{"model": "image classifier", "fused_qkv": false, "layer_scale_init": 0.01, "optimizer": "soap", "beta1": 0.95, "max_precond_dim": 1024, "adamw_lr_other_params": 0.001, "steps": 4300, "final_lr_fraction": 0, "warmup_steps": 210, "weight_decay": 0.2, "adamw_weight_decay_other_params": 0.05}
Rows from block 2, named by matrix and row number. Each number is 200 + 30 x the weight over its row's rms, rounded and kept within 0 to 999. All counts start at 0.
# fc2: squeeze-excite expand (model.blocks.2.se.fc2.weight, 320x20), inputs 0-19
fc2.31,180,192,197,207,235,187,251,190,124,184,145,179,182,203,156,217,204,209,216,169
fc2.32,162,185,175,197,239,252,195,185,152,170,192,212,239,191,168,203,242,155,236,194
fc2.33,229,208,232,193,162,226,204,187,167,230,167,225,206,236,155,244,185,246,152,190
fc2.34,142,215,216,209,247,199,197,254,199,201,214,179,188,179,250,172,265,213,197,203
fc2.35,187,219,169,174,172,191,199,203,267,170,206,214,264,168,199,258,198,194,194,172
fc2.36,199,258,176,225,207,185,221,167,148,214,150,208,207,211,156,223,236,161,173,203
fc2.37,233,185,185,255,212,192,232,162,208,192,207,223,209,174,230,228,208,264,240,242
fc2.38,198,223,218,177,183,182,177,203,213,194,187,168,167,212,253,152,115,189,220,207
fc2.39,229,154,203,233,228,188,214,181,170,151,182,208,226,163,270,180,231,212,187,214
fc2.40,148,189,208,199,224,171,210,218,211,200,209,218,230,242,202,204,273,180,244,151
fc2.41,212,171,192,201,182,195,184,149,258,157,176,192,249,183,207,208,230,242,245,185
fc2.42,233,214,191,187,185,117,221,165,179,196,208,171,222,178,212,225,259,187,171,203
fc2.43,222,210,204,183,198,233,188,237,300,202,214,202,207,201,218,205,151,191,182,232
fc2.44,129,181,209,195,208,150,197,178,155,188,216,217,243,257,199,200,217,166,198,186
fc2.45,228,203,192,173,201,197,201,119,161,214,214,198,159,266,182,217,220,178,182,208
fc2.46,183,249,142,204,187,179,232,166,210,227,182,252,161,188,215,187,243,176,223,188
fc2.47,239,240,215,158,147,186,237,191,202,199,174,161,230,202,177,180,144,179,177,182
fc2.48,164,201,234,210,170,163,199,239,171,231,210,195,224,217,179,230,193,254,186,266
fc2.49,223,189,205,191,127,193,149,159,264,223,166,203,189,213,176,201,190,183,202,221
fc2.50,248,192,194,223,214,200,185,218,237,196,202,195,251,228,188,182,110,185,192,225
fc2.51,132,198,192,170,190,166,156,183,148,186,184,209,202,210,210,203,261,204,207,241
fc2.52,157,211,227,158,214,174,235,221,138,225,173,230,163,193,160,204,242,194,193,201
fc2.53,215,208,237,202,185,217,157,188,271,189,182,187,268,164,225,189,179,208,214,169
fc2.54,199,237,214,175,186,129,151,189,163,152,217,213,193,202,198,244,204,212,160,214
fc2.55,150,210,199,232,215,229,196,196,143,225,169,247,176,175,141,180,195,173,189,215
fc2.56,219,193,231,161,224,174,164,228,178,219,183,134,252,162,175,206,223,228,196,190
fc2.57,225,217,245,156,205,223,205,226,154,199,201,223,173,217,260,179,178,243,243,189
fc2.58,207,154,218,191,138,193,190,192,149,174,186,208,267,225,212,210,178,226,182,230
fc2.59,174,170,191,192,152,167,143,165,207,242,204,213,254,183,167,185,194,209,166,174
fc2.60,173,220,179,187,185,204,243,128,190,177,207,242,170,193,199,187,245,181,211,147
fc2.61,180,228,207,194,185,215,205,200,230,220,194,180,250,185,159,132,148,225,243,183
fc2.62,237,211,207,188,122,224,209,116,230,197,188,192,221,201,197,223,219,197,186,203
fc2.63,201,175,186,233,271,207,193,148,203,237,205,228,167,148,178,226,204,176,191,180
fc2.64,209,138,217,182,190,191,223,215,140,205,215,216,157,166,197,212,191,246,254,198
fc2.65,219,187,192,244,234,180,133,225,253,219,195,199,208,158,238,199,180,172,204,233
fc2.66,175,184,226,244,168,230,214,146,199,188,192,197,258,239,162,180,186,215,201,246
fc2.67,194,217,195,200,112,175,201,230,225,191,182,208,199,217,238,181,134,210,177,189
fc2.68,229,127,169,178,175,210,185,163,252,181,185,200,221,231,165,212,177,183,167,196
fc2.69,166,160,171,226,183,244,177,212,190,212,150,196,212,254,192,148,221,185,238,216
fc2.70,193,217,207,175,177,226,240,215,144,216,259,183,231,197,197,147,237,234,184,181
fc2.71,144,252,184,185,177,186,179,207,180,164,224,152,186,186,227,154,179,215,243,199
fc2.72,255,197,206,271,219,191,210,230,192,209,229,164,208,172,197,177,160,195,156,166
fc2.73,249,180,153,200,240,198,177,255,168,167,211,209,195,238,220,175,170,232,221,226
fc2.74,203,188,224,211,256,255,211,176,215,160,206,215,141,250,239,184,219,192,198,195
fc2.75,145,165,198,210,185,205,193,246,223,171,234,179,263,167,202,238,229,209,170,197
fc2.76,135,176,167,214,137,213,215,162,153,199,214,188,204,213,148,212,201,199,176,204
fc2.77,175,239,205,218,168,224,215,140,238,188,180,203,262,188,215,184,156,204,174,231
fc2.78,214,201,177,207,206,220,213,229,183,198,184,201,210,195,232,222,91,171,216,226
fc2.79,233,185,164,234,177,201,190,242,206,188,158,168,157,183,147,225,163,226,231,185
fc2.80,173,188,214,140,256,171,203,177,168,197,191,195,169,230,168,224,237,160,233,187
fc2.81,228,177,210,205,267,200,186,173,237,180,178,208,174,180,218,161,158,261,194,176
fc2.82,276,173,214,185,213,203,188,242,219,218,237,207,170,189,195,225,130,206,208,215
fc2.83,184,162,205,212,184,249,186,231,235,221,188,228,114,225,202,218,182,194,232,207
fc2.84,162,212,207,231,222,210,234,187,124,218,151,180,164,223,227,208,227,186,174,185
fc2.85,205,219,234,225,206,180,188,275,203,211,194,170,165,205,248,198,239,205,236,155
fc2.86,190,202,193,195,224,202,194,169,263,250,198,199,266,205,193,170,259,208,180,219
fc2.87,171,206,262,207,227,238,220,197,134,220,173,196,161,178,186,219,240,219,189,221
fc2.88,141,150,158,218,229,193,194,223,198,194,214,204,236,195,199,218,274,186,171,200
fc2.89,243,210,174,192,220,201,226,240,159,143,203,208,196,175,176,197,140,178,192,247
fc2.90,149,202,169,176,202,202,216,237,162,187,159,229,200,195,190,232,135,203,234,239
fc2.91,187,231,230,213,124,191,175,219,160,194,251,219,247,215,193,207,167,220,189,213
fc2.92,134,183,191,217,183,158,193,227,203,162,227,156,243,199,170,179,238,171,197,225
fc2.93,197,189,192,169,164,206,194,158,204,191,184,198,230,156,134,186,129,193,215,225
fc2.94,153,172,202,221,232,187,259,252,212,199,232,203,161,215,255,178,191,211,220,189
fc2.95,186,203,217,211,164,236,146,220,173,205,239,186,161,209,240,229,132,211,212,200
fc2.96,140,207,191,203,210,173,180,181,260,197,198,183,194,169,209,177,236,252,147,220
fc2.97,190,214,225,203,159,232,192,201,193,166,221,234,227,202,173,233,284,162,212,214
fc2.98,226,218,222,181,229,176,169,182,210,186,206,215,252,154,259,206,145,205,238,192
fc2.99,213,166,200,233,188,200,207,177,279,190,176,151,219,139,201,188,197,202,166,215
fc2.100,256,216,215,184,203,177,212,163,213,181,225,165,249,201,172,146,235,183,243,217
fc2.101,238,179,201,180,125,224,202,150,248,212,198,185,258,203,196,188,215,177,211,201
fc2.102,249,156,236,178,182,184,241,199,254,208,218,230,162,218,199,175,197,245,208,170
fc2.103,206,231,198,275,180,210,254,168,178,189,185,211,144,217,157,199,216,193,194,186
fc2.104,222,221,197,196,238,229,167,184,217,184,232,228,145,179,229,206,256,233,181,155
fc2.105,200,264,164,166,186,178,180,185,199,187,166,204,242,188,203,188,147,258,203,176
fc2.106,182,227,221,151,136,215,160,169,163,188,223,226,162,199,202,203,205,149,215,212
fc2.107,241,178,227,194,180,221,209,222,266,191,215,192,216,211,170,227,121,206,182,182
fc2.108,232,221,190,245,165,186,160,224,185,227,230,173,179,234,132,228,173,219,184,200
fc2.109,242,183,226,184,185,161,216,189,260,200,195,246,217,167,177,199,151,253,202,191
fc2.110,215,191,214,190,128,246,162,138,216,168,210,208,173,222,178,191,171,209,181,217
fc2.111,193,202,190,188,210,192,184,216,192,166,212,192,196,198,136,213,169,297,225,221
fc2.112,156,194,201,188,178,248,213,221,165,217,205,185,249,220,282,185,218,188,196,224
fc2.113,215,241,258,179,214,202,192,262,166,196,206,200,226,213,243,179,161,185,158,217
fc2.114,209,190,224,244,200,178,219,219,253,232,163,227,213,235,242,216,174,177,254,177
fc2.115,188,178,219,222,217,196,254,234,160,205,206,179,218,276,151,200,210,225,227,194
fc2.116,209,212,188,200,148,198,224,114,258,197,213,179,247,209,185,202,197,211,217,209
fc2.117,229,152,186,189,173,210,204,239,185,179,206,227,187,184,254,213,253,192,180,263
fc2.118,197,230,209,159,258,229,210,199,199,241,149,228,217,204,157,227,145,210,196,195
fc2.119,246,217,176,199,188,216,231,178,274,163,196,197,202,182,182,236,149,220,206,235
fc2.120,210,169,251,227,189,169,213,167,249,145,184,175,185,189,182,232,221,158,197,167
fc2.121,194,225,212,216,245,178,179,129,170,157,216,165,225,210,213,243,232,197,206,170
fc2.122,232,215,240,205,193,180,206,165,239,220,189,206,166,173,134,228,150,190,222,236
fc2.123,247,157,184,195,200,193,202,221,144,193,228,158,158,187,151,189,175,164,230,186
fc2.124,252,187,199,170,179,154,178,188,135,216,203,172,208,208,209,156,211,184,167,248
fc2.125,157,142,196,154,205,210,223,161,187,174,128,219,178,227,186,184,212,186,194,203
fc2.126,225,238,173,173,166,162,214,175,124,163,187,218,177,179,172,183,172,185,200,177
fc2.127,196,241,182,195,199,206,194,185,262,129,222,205,220,214,181,189,146,188,240,176
fc2.128,185,237,202,193,179,194,218,139,215,164,249,186,144,201,154,198,239,190,215,227
fc2.129,210,171,161,192,256,213,179,196,219,188,183,206,178,232,172,172,157,198,163,267
fc2.130,174,196,217,219,245,172,158,235,194,216,199,198,260,232,255,211,199,160,213,166
fc2.131,140,215,194,224,177,200,206,170,209,207,195,165,149,216,227,249,244,192,156,171
fc2.132,209,216,173,220,182,246,243,200,239,205,180,198,245,238,232,164,167,146,176,206
fc2.133,220,234,214,193,240,219,175,123,150,201,192,199,204,248,200,185,244,186,219,201
fc2.134,226,198,234,185,231,224,185,115,218,203,201,176,163,153,201,224,229,218,191,223
fc2.135,247,213,173,161,136,222,182,173,256,185,194,200,232,192,170,211,222,167,216,184
fc2.136,142,217,223,194,184,189,226,224,152,199,186,180,247,202,173,223,243,236,250,189
fc2.137,156,212,187,178,176,168,177,233,211,222,225,191,173,160,171,162,238,221,197,265
fc2.138,202,178,187,239,227,230,206,268,150,198,211,190,223,199,274,219,219,199,206,210
fc2.139,142,214,189,179,231,200,204,135,187,253,175,216,231,189,239,185,183,240,201,193
fc2.140,207,198,236,162,190,229,163,206,181,222,163,213,180,192,223,166,167,129,167,166
fc2.141,207,157,234,225,200,200,215,230,279,218,195,155,221,208,173,257,189,202,198,203
fc2.142,187,215,181,181,154,200,196,209,186,198,192,207,218,247,202,240,166,178,159,283
fc2.143,163,204,172,173,163,229,178,166,173,193,162,166,170,225,144,197,255,199,204,210
fc2.144,227,240,229,162,138,171,213,150,205,221,206,203,261,183,209,220,229,191,195,192
fc2.145,226,210,189,207,188,148,212,243,243,214,171,214,164,218,225,192,127,170,222,209
fc2.146,178,184,212,186,196,217,237,235,267,197,153,186,159,237,237,167,168,224,206,206
fc2.147,155,219,175,219,166,180,201,178,209,245,189,227,233,219,208,192,285,179,185,189
fc2.148,152,199,190,221,186,169,192,189,129,199,222,207,216,199,180,241,268,172,198,219
fc2.149,159,205,208,204,235,240,210,241,201,178,181,227,199,160,279,208,242,186,195,208
fc2.150,156,204,207,196,144,187,202,133,251,195,193,236,235,178,205,212,215,161,211,177
fc2.151,193,200,245,170,172,218,205,219,229,203,259,208,286,185,211,188,196,170,202,220
fc2.152,218,163,159,212,156,195,196,227,114,212,227,192,206,233,224,173,227,208,192,184
fc2.153,192,214,180,214,205,244,191,270,180,244,230,172,183,181,239,201,165,166,197,160
fc2.154,216,259,211,203,223,204,161,245,208,229,215,228,191,208,244,253,227,218,242,221
fc2.155,153,152,195,219,152,224,192,209,173,180,173,214,180,169,222,197,252,162,244,207
fc2.156,207,209,199,223,179,235,246,196,162,229,228,194,257,173,180,222,243,140,201,184
fc2.157,275,237,237,197,174,197,236,188,210,183,226,210,210,181,225,195,172,202,150,243
fc2.158,204,243,224,216,205,219,235,245,188,210,222,209,201,191,196,229,105,178,219,198
fc2.159,208,208,243,186,172,188,209,166,213,134,180,231,232,180,211,248,195,212,257,223
fc2.160,164,173,228,179,142,174,189,217,213,174,205,211,186,179,125,196,151,199,175,207
fc2.161,184,171,206,200,223,209,178,168,254,160,183,185,254,180,137,204,218,206,215,243
fc2.162,172,222,194,188,297,186,230,202,219,217,157,184,188,191,183,225,245,207,197,212
fc2.163,234,186,157,215,177,217,179,132,218,213,219,232,252,201,212,224,155,236,203,185
fc2.164,211,207,214,185,205,220,172,205,250,263,217,237,187,203,238,190,187,253,239,158
fc2.165,158,196,204,249,167,179,165,222,160,173,224,161,227,171,194,224,213,157,228,234
fc2.166,162,192,186,188,260,203,185,224,130,165,180,225,193,189,184,209,234,196,230,156
fc2.167,243,205,184,172,267,196,219,256,168,227,183,203,232,159,180,201,192,210,210,157
fc2.168,150,207,207,198,224,195,235,197,221,258,212,180,183,214,249,224,184,152,215,254
fc2.169,155,164,221,235,191,205,190,187,148,180,253,202,263,222,211,200,186,180,237,186
fc2.170,225,222,164,179,167,238,206,142,227,155,200,173,222,193,180,236,228,184,175,157
fc2.171,202,181,251,192,194,198,235,180,224,164,177,125,238,198,180,180,191,146,188,198
fc2.172,146,213,166,181,179,213,199,192,129,226,187,204,198,186,181,236,254,189,243,208
fc2.173,188,170,206,205,172,197,176,250,159,249,151,174,222,190,254,163,195,195,177,177
fc2.174,141,205,267,216,215,162,194,212,225,196,190,171,155,196,240,203,196,213,156,177
fc2.175,160,227,191,206,186,242,222,221,144,263,174,238,191,217,174,181,208,238,216,214
fc2.176,183,203,167,207,129,181,197,124,197,155,187,193,233,166,194,212,213,209,218,188
fc2.177,208,216,206,234,212,166,189,293,192,160,199,250,198,221,210,230,197,184,212,222
fc2.178,174,195,227,219,223,218,174,185,175,229,167,166,275,194,252,178,220,172,218,220
fc2.179,188,175,161,185,221,210,193,134,146,214,190,197,225,224,137,181,209,187,231,223
fc2.180,223,168,205,191,188,177,261,194,203,208,269,202,220,169,147,240,195,201,225,174
fc2.181,175,186,198,215,178,192,166,158,192,251,224,219,205,188,173,261,164,181,260,207
fc2.182,190,198,179,193,199,223,233,130,238,221,257,158,163,234,213,181,216,218,183,204
fc2.183,216,177,201,213,199,187,240,134,176,198,200,216,196,184,136,228,138,174,182,207
fc2.184,197,224,209,187,238,171,217,290,205,202,204,176,244,212,237,222,239,195,195,216
fc2.185,222,214,177,170,170,236,231,123,234,203,195,210,262,176,193,210,186,227,202,210
fc2.186,192,215,234,182,240,195,224,251,122,221,186,190,191,200,183,187,252,180,227,216
fc2.187,198,218,170,230,163,161,183,171,185,189,223,214,213,161,198,180,118,174,214,166
fc2.188,219,155,176,212,219,161,202,156,238,219,212,216,245,233,255,234,200,225,184,173
fc2.189,150,223,184,192,179,236,231,184,231,178,151,222,143,235,215,214,159,197,176,185
fc2.190,199,204,181,217,243,175,230,220,251,161,210,250,191,153,211,220,143,225,210,210
fc2.191,177,186,204,208,193,189,216,188,205,226,210,166,222,189,140,204,279,168,145,212
fc2.192,216,200,197,208,121,164,207,145,219,247,190,157,201,197,205,232,201,182,171,183
fc2.193,232,235,211,163,277,182,179,166,180,209,192,179,267,191,200,222,195,192,212,203
fc2.194,223,177,187,222,210,203,215,191,281,171,205,176,168,157,156,214,173,193,224,161
fc2.195,131,233,183,193,219,237,173,207,145,192,172,182,216,214,206,201,241,222,221,244
fc2.196,192,171,206,236,152,208,212,178,178,205,179,176,129,225,245,237,204,205,157,185
fc2.197,227,248,154,210,219,195,247,145,208,224,218,210,209,232,145,209,185,162,197,214
fc2.198,183,213,122,179,173,242,178,210,201,173,196,197,199,244,139,197,207,201,218,168
fc2.199,171,236,158,222,178,181,182,210,166,226,189,180,190,179,146,174,269,207,232,202
fc2.200,257,239,199,188,180,209,251,244,218,190,174,201,158,191,238,228,239,176,229,200
fc2.201,223,182,197,161,199,206,229,210,305,208,169,245,182,199,204,204,201,197,205,187
fc2.202,201,150,186,188,265,179,222,163,174,185,225,206,270,200,211,195,183,222,184,167
fc2.203,197,216,163,269,233,190,195,168,128,195,165,212,190,202,180,170,202,234,212,197
fc2.204,223,171,186,177,206,243,171,231,270,178,196,204,257,234,219,173,224,186,191,179
fc2.205,201,225,243,208,146,252,231,164,172,166,200,200,192,188,151,190,248,213,205,178
fc2.206,244,213,213,200,215,184,107,198,182,170,159,228,185,216,220,170,187,211,182,182
fc2.207,164,228,175,176,267,234,195,225,158,242,175,189,204,195,254,227,216,201,197,215
fc2.208,202,220,239,235,141,170,207,178,239,180,240,211,211,186,161,177,243,204,220,240
fc2.209,171,220,221,186,182,202,194,163,162,146,224,201,128,182,156,161,201,209,183,211
fc2.210,244,215,187,167,193,242,212,236,254,190,234,180,164,201,201,201,147,228,243,189
fc2.211,207,238,220,208,176,237,173,170,242,213,216,174,242,228,209,212,140,205,164,157
fc2.212,176,177,215,187,176,220,206,239,185,178,201,171,181,221,178,286,213,234,199,249
fc2.213,164,189,188,241,145,204,211,203,185,223,171,210,217,136,160,180,254,203,174,201
fc2.214,196,220,196,190,102,168,183,148,169,222,177,170,202,190,195,209,201,201,225,207
fc2.215,158,189,183,215,243,196,185,266,214,197,197,224,232,243,231,168,178,214,152,179
fc2.216,244,220,220,233,182,193,239,168,264,197,197,159,230,246,222,210,203,192,218,163
fc2.217,265,213,155,214,184,212,211,206,192,153,162,184,177,182,251,242,172,172,200,191
fc2.218,189,214,213,175,111,175,199,177,178,180,192,179,205,233,195,166,223,192,220,256
fc2.219,187,239,181,171,174,248,251,204,215,182,193,186,251,196,201,205,142,176,234,167
fc2.220,213,204,152,191,205,239,199,211,177,210,221,134,201,228,132,230,180,201,160,193
fc2.221,179,184,214,144,206,211,224,246,202,225,236,183,169,189,190,226,280,205,191,223
fc2.222,246,205,194,159,171,204,196,220,224,223,250,212,194,157,197,267,174,167,191,227
fc2.223,226,203,149,182,220,218,233,246,244,206,217,208,200,171,209,159,140,188,169,171
fc2.224,216,209,222,250,163,171,248,179,187,263,207,205,158,213,168,217,189,206,208,154
fc2.225,118,254,160,218,244,210,210,179,187,214,221,176,187,199,208,201,245,201,205,214
fc2.226,170,194,218,184,163,195,222,159,158,195,187,195,175,235,212,190,146,134,240,206
fc2.227,266,226,230,199,167,228,173,245,207,232,204,177,161,167,150,198,218,217,204,193
fc2.228,197,182,195,152,126,239,198,176,259,161,194,184,227,214,190,193,197,233,219,198
fc2.229,190,213,208,177,111,213,195,203,263,172,187,200,201,208,195,164,195,183,164,168
fc2.230,228,164,175,177,167,151,184,188,237,188,182,260,185,175,189,192,152,188,214,242
fc2.231,196,219,229,185,157,222,268,218,250,198,194,245,242,179,187,179,171,228,206,217
fc2.232,233,176,208,207,173,169,200,132,246,219,186,199,265,220,174,235,198,227,197,207
fc2.233,212,203,173,200,220,174,261,224,154,192,154,214,166,246,206,222,228,190,194,248
fc2.234,230,202,147,168,158,189,187,199,150,186,232,252,214,192,187,154,170,236,208,205
fc2.235,214,253,200,182,134,189,188,161,231,186,182,203,212,177,161,204,172,203,224,259
fc2.236,182,147,190,191,165,207,211,208,234,181,201,188,226,196,140,198,129,205,241,224
fc2.237,183,225,187,234,190,193,201,265,191,191,230,236,127,209,182,247,175,177,205,193
fc2.238,125,171,203,227,242,239,177,205,193,190,182,208,184,182,199,221,266,213,196,174
fc2.239,191,199,219,237,140,175,205,206,209,187,239,246,256,202,173,212,193,237,236,236
fc2.240,225,178,215,160,175,214,228,202,197,218,146,168,174,170,119,218,214,193,217,218
fc2.241,206,202,210,233,254,242,228,221,126,173,202,195,219,206,212,234,236,194,234,224
fc2.242,213,237,223,217,256,174,206,228,175,167,205,198,233,189,110,202,199,202,201,201
fc2.243,230,212,204,205,196,136,202,194,154,249,168,196,216,228,243,189,148,202,229,227
fc2.244,228,194,181,195,137,236,200,190,193,198,189,161,232,199,118,183,179,192,223,173
fc2.245,206,187,257,138,224,231,151,195,167,215,229,191,192,211,236,230,165,197,197,230
fc2.246,182,204,187,194,215,178,138,159,143,223,220,227,209,225,210,194,268,201,215,227
fc2.247,213,204,193,225,202,191,148,276,206,188,173,235,243,215,253,197,193,203,230,174
fc2.248,214,217,199,199,177,227,194,201,124,190,200,218,227,173,111,223,203,195,196,195
fc2.249,243,205,190,195,229,162,202,237,251,170,240,213,167,229,213,187,263,203,171,191
fc2.250,261,214,192,239,144,238,212,197,181,212,209,215,249,177,190,197,242,191,197,246
fc2.251,196,210,264,242,197,220,189,154,168,211,154,220,238,190,160,202,227,161,215,212
fc2.252,131,183,171,174,208,206,199,216,138,216,215,190,197,183,219,181,272,211,198,219
fc2.253,141,204,159,244,199,174,209,154,165,155,185,217,187,195,207,200,193,209,143,226
fc2.254,141,184,181,241,255,164,189,173,212,206,173,210,187,192,192,194,228,176,264,217
fc2.255,245,203,209,198,196,174,229,152,210,188,176,159,209,210,228,205,121,208,245,218
fc2.256,197,149,212,246,178,215,198,179,216,237,162,203,242,170,168,157,194,214,143,201
fc2.257,155,181,211,183,194,183,199,172,173,227,196,195,269,239,143,190,219,214,247,210
fc2.258,163,211,211,239,182,242,192,194,189,189,221,206,245,167,241,231,127,187,187,224
fc2.259,209,219,196,188,245,195,172,191,208,203,148,211,227,257,185,231,273,226,188,217
fc2.260,136,206,179,191,152,215,225,182,134,233,209,189,213,154,192,189,198,241,209,200
fc2.261,153,177,167,139,190,198,241,222,170,198,180,224,185,152,183,202,251,198,211,226
fc2.262,201,206,202,206,214,212,155,208,238,193,184,169,271,187,159,247,158,201,170,168
fc2.263,100,185,210,181,218,171,202,225,184,217,193,229,243,191,195,228,219,169,212,202
fc2.264,177,165,231,170,183,230,181,160,256,234,251,190,158,197,171,212,215,194,208,235
fc2.265,159,180,192,189,175,241,190,127,229,204,155,236,210,229,172,175,191,233,192,216
fc2.266,260,224,227,198,188,186,230,156,150,213,225,229,152,203,180,160,228,223,211,205
fc2.267,194,212,184,193,146,180,206,207,203,202,163,249,241,252,188,227,135,184,190,179
fc2.268,215,213,189,203,161,192,201,164,283,215,227,224,240,198,158,185,226,229,220,228
fc2.269,213,212,163,196,238,226,172,189,187,162,150,230,202,162,189,231,154,231,151,213
fc2.270,193,202,181,178,151,191,222,160,125,196,217,151,237,214,238,203,233,201,205,202
fc2.271,205,196,187,202,161,170,216,136,202,255,205,169,226,190,159,222,199,261,215,191
fc2.272,216,150,232,222,137,216,200,214,171,198,216,243,222,205,159,215,201,164,244,173
fc2.273,182,161,228,184,221,237,174,197,180,198,239,222,234,219,128,218,240,198,179,233
fc2.274,156,141,216,185,243,245,201,192,143,220,252,210,211,193,178,188,190,193,199,227
fc2.275,152,175,214,189,203,158,154,172,167,195,190,238,197,184,191,218,256,156,160,216
fc2.276,208,214,220,211,192,181,225,255,183,194,200,254,168,141,233,181,172,227,164,168
fc2.277,227,209,227,211,131,175,206,138,189,155,156,192,181,187,183,183,192,184,163,189
fc2.278,239,198,191,200,225,171,210,237,225,233,250,235,187,244,240,198,154,177,212,163
fc2.279,198,183,200,221,238,185,175,188,202,172,197,204,223,187,190,154,102,173,227,202
fc2.280,181,250,191,182,237,200,217,183,216,191,222,232,240,222,267,191,245,160,176,209
fc2.281,148,219,257,153,192,215,194,189,135,169,222,230,187,236,209,187,176,189,195,197
fc2.282,220,225,205,207,145,185,226,207,182,163,194,175,273,251,233,217,219,224,214,208
fc2.283,213,215,195,214,210,198,197,103,245,207,177,223,229,205,147,227,198,214,212,195
fc2.284,190,192,203,196,152,201,195,143,278,224,238,168,222,212,202,244,204,207,210,179
fc2.285,188,250,180,213,263,209,188,188,181,231,228,153,207,144,174,215,155,194,197,192
fc2.286,224,230,182,187,187,200,173,230,243,223,223,207,235,169,195,190,121,154,223,210
fc2.287,196,176,223,173,277,222,214,159,205,188,201,151,159,215,186,201,157,173,188,221
fc2.288,205,250,153,190,230,203,203,192,180,218,209,204,232,197,152,183,271,239,189,169
fc2.289,195,179,235,220,224,170,222,215,208,236,169,206,268,142,216,163,177,177,178,186
fc2.290,202,176,212,171,155,167,232,192,267,169,195,232,268,203,188,178,199,200,181,188
fc2.291,201,188,204,232,208,232,234,222,220,218,248,221,258,221,240,180,151,160,196,225
fc2.292,126,196,187,188,216,176,219,222,180,237,220,200,175,191,238,174,257,172,193,238
fc2.293,222,189,209,182,189,212,195,161,133,172,179,174,230,174,200,229,130,238,204,201
fc2.294,177,225,182,170,226,201,159,243,189,178,192,252,172,141,188,240,224,190,226,228
fc2.295,238,235,142,204,202,220,216,230,173,239,188,208,272,195,249,204,210,211,207,209
fc2.296,267,186,202,221,193,187,239,247,242,238,179,176,161,202,155,204,176,207,221,190
fc2.297,147,220,240,184,244,180,210,182,161,203,255,202,233,196,232,216,228,235,171,220
fc2.298,164,178,175,149,220,175,188,208,235,241,202,190,160,180,182,214,254,159,159,203
fc2.299,214,209,218,180,144,210,185,169,213,254,176,179,235,173,152,238,186,209,240,171
fc2.300,144,161,205,195,171,203,210,216,202,197,234,172,222,231,145,244,236,215,225,158
fc2.301,240,194,190,188,178,230,176,202,258,218,239,242,172,205,144,178,243,200,225,213
fc2.302,270,202,232,173,185,169,167,165,244,179,167,184,203,192,244,232,173,201,214,185
fc2.303,268,180,252,175,210,200,208,151,214,183,189,190,241,233,181,230,181,221,240,207
fc2.304,169,198,260,217,141,203,212,175,209,235,166,200,226,179,168,153,234,174,199,183
fc2.305,156,211,215,234,179,140,234,164,190,211,209,209,180,225,262,222,198,179,172,166
fc2.306,189,177,171,159,160,166,221,149,139,232,195,171,233,223,195,181,220,193,202,231
fc2.307,181,192,218,210,175,187,175,134,149,227,198,219,221,245,205,199,250,240,231,186
fc2.308,138,201,191,167,190,181,234,174,152,188,232,206,263,203,230,176,231,190,224,196
fc2.309,211,181,221,249,153,191,249,231,255,162,200,188,190,217,243,221,213,198,176,231
fc2.310,177,203,152,207,234,188,174,205,230,184,241,181,219,198,208,154,260,167,247,218
fc2.311,209,157,215,208,144,192,194,163,252,193,177,179,258,207,163,214,241,204,214,178
fc2.312,223,218,208,278,175,226,172,142,172,208,187,192,183,217,203,202,202,187,243,244
fc2.313,218,197,130,207,177,197,183,209,262,221,205,194,222,199,205,257,239,243,201,215
fc2.314,202,182,222,215,189,166,151,214,190,186,216,146,176,244,164,198,264,211,206,161
fc2.315,228,196,160,180,163,202,177,162,202,197,197,176,199,224,296,170,222,208,203,189
fc2.316,119,190,198,220,183,180,236,155,160,195,195,175,217,209,254,180,183,211,219,189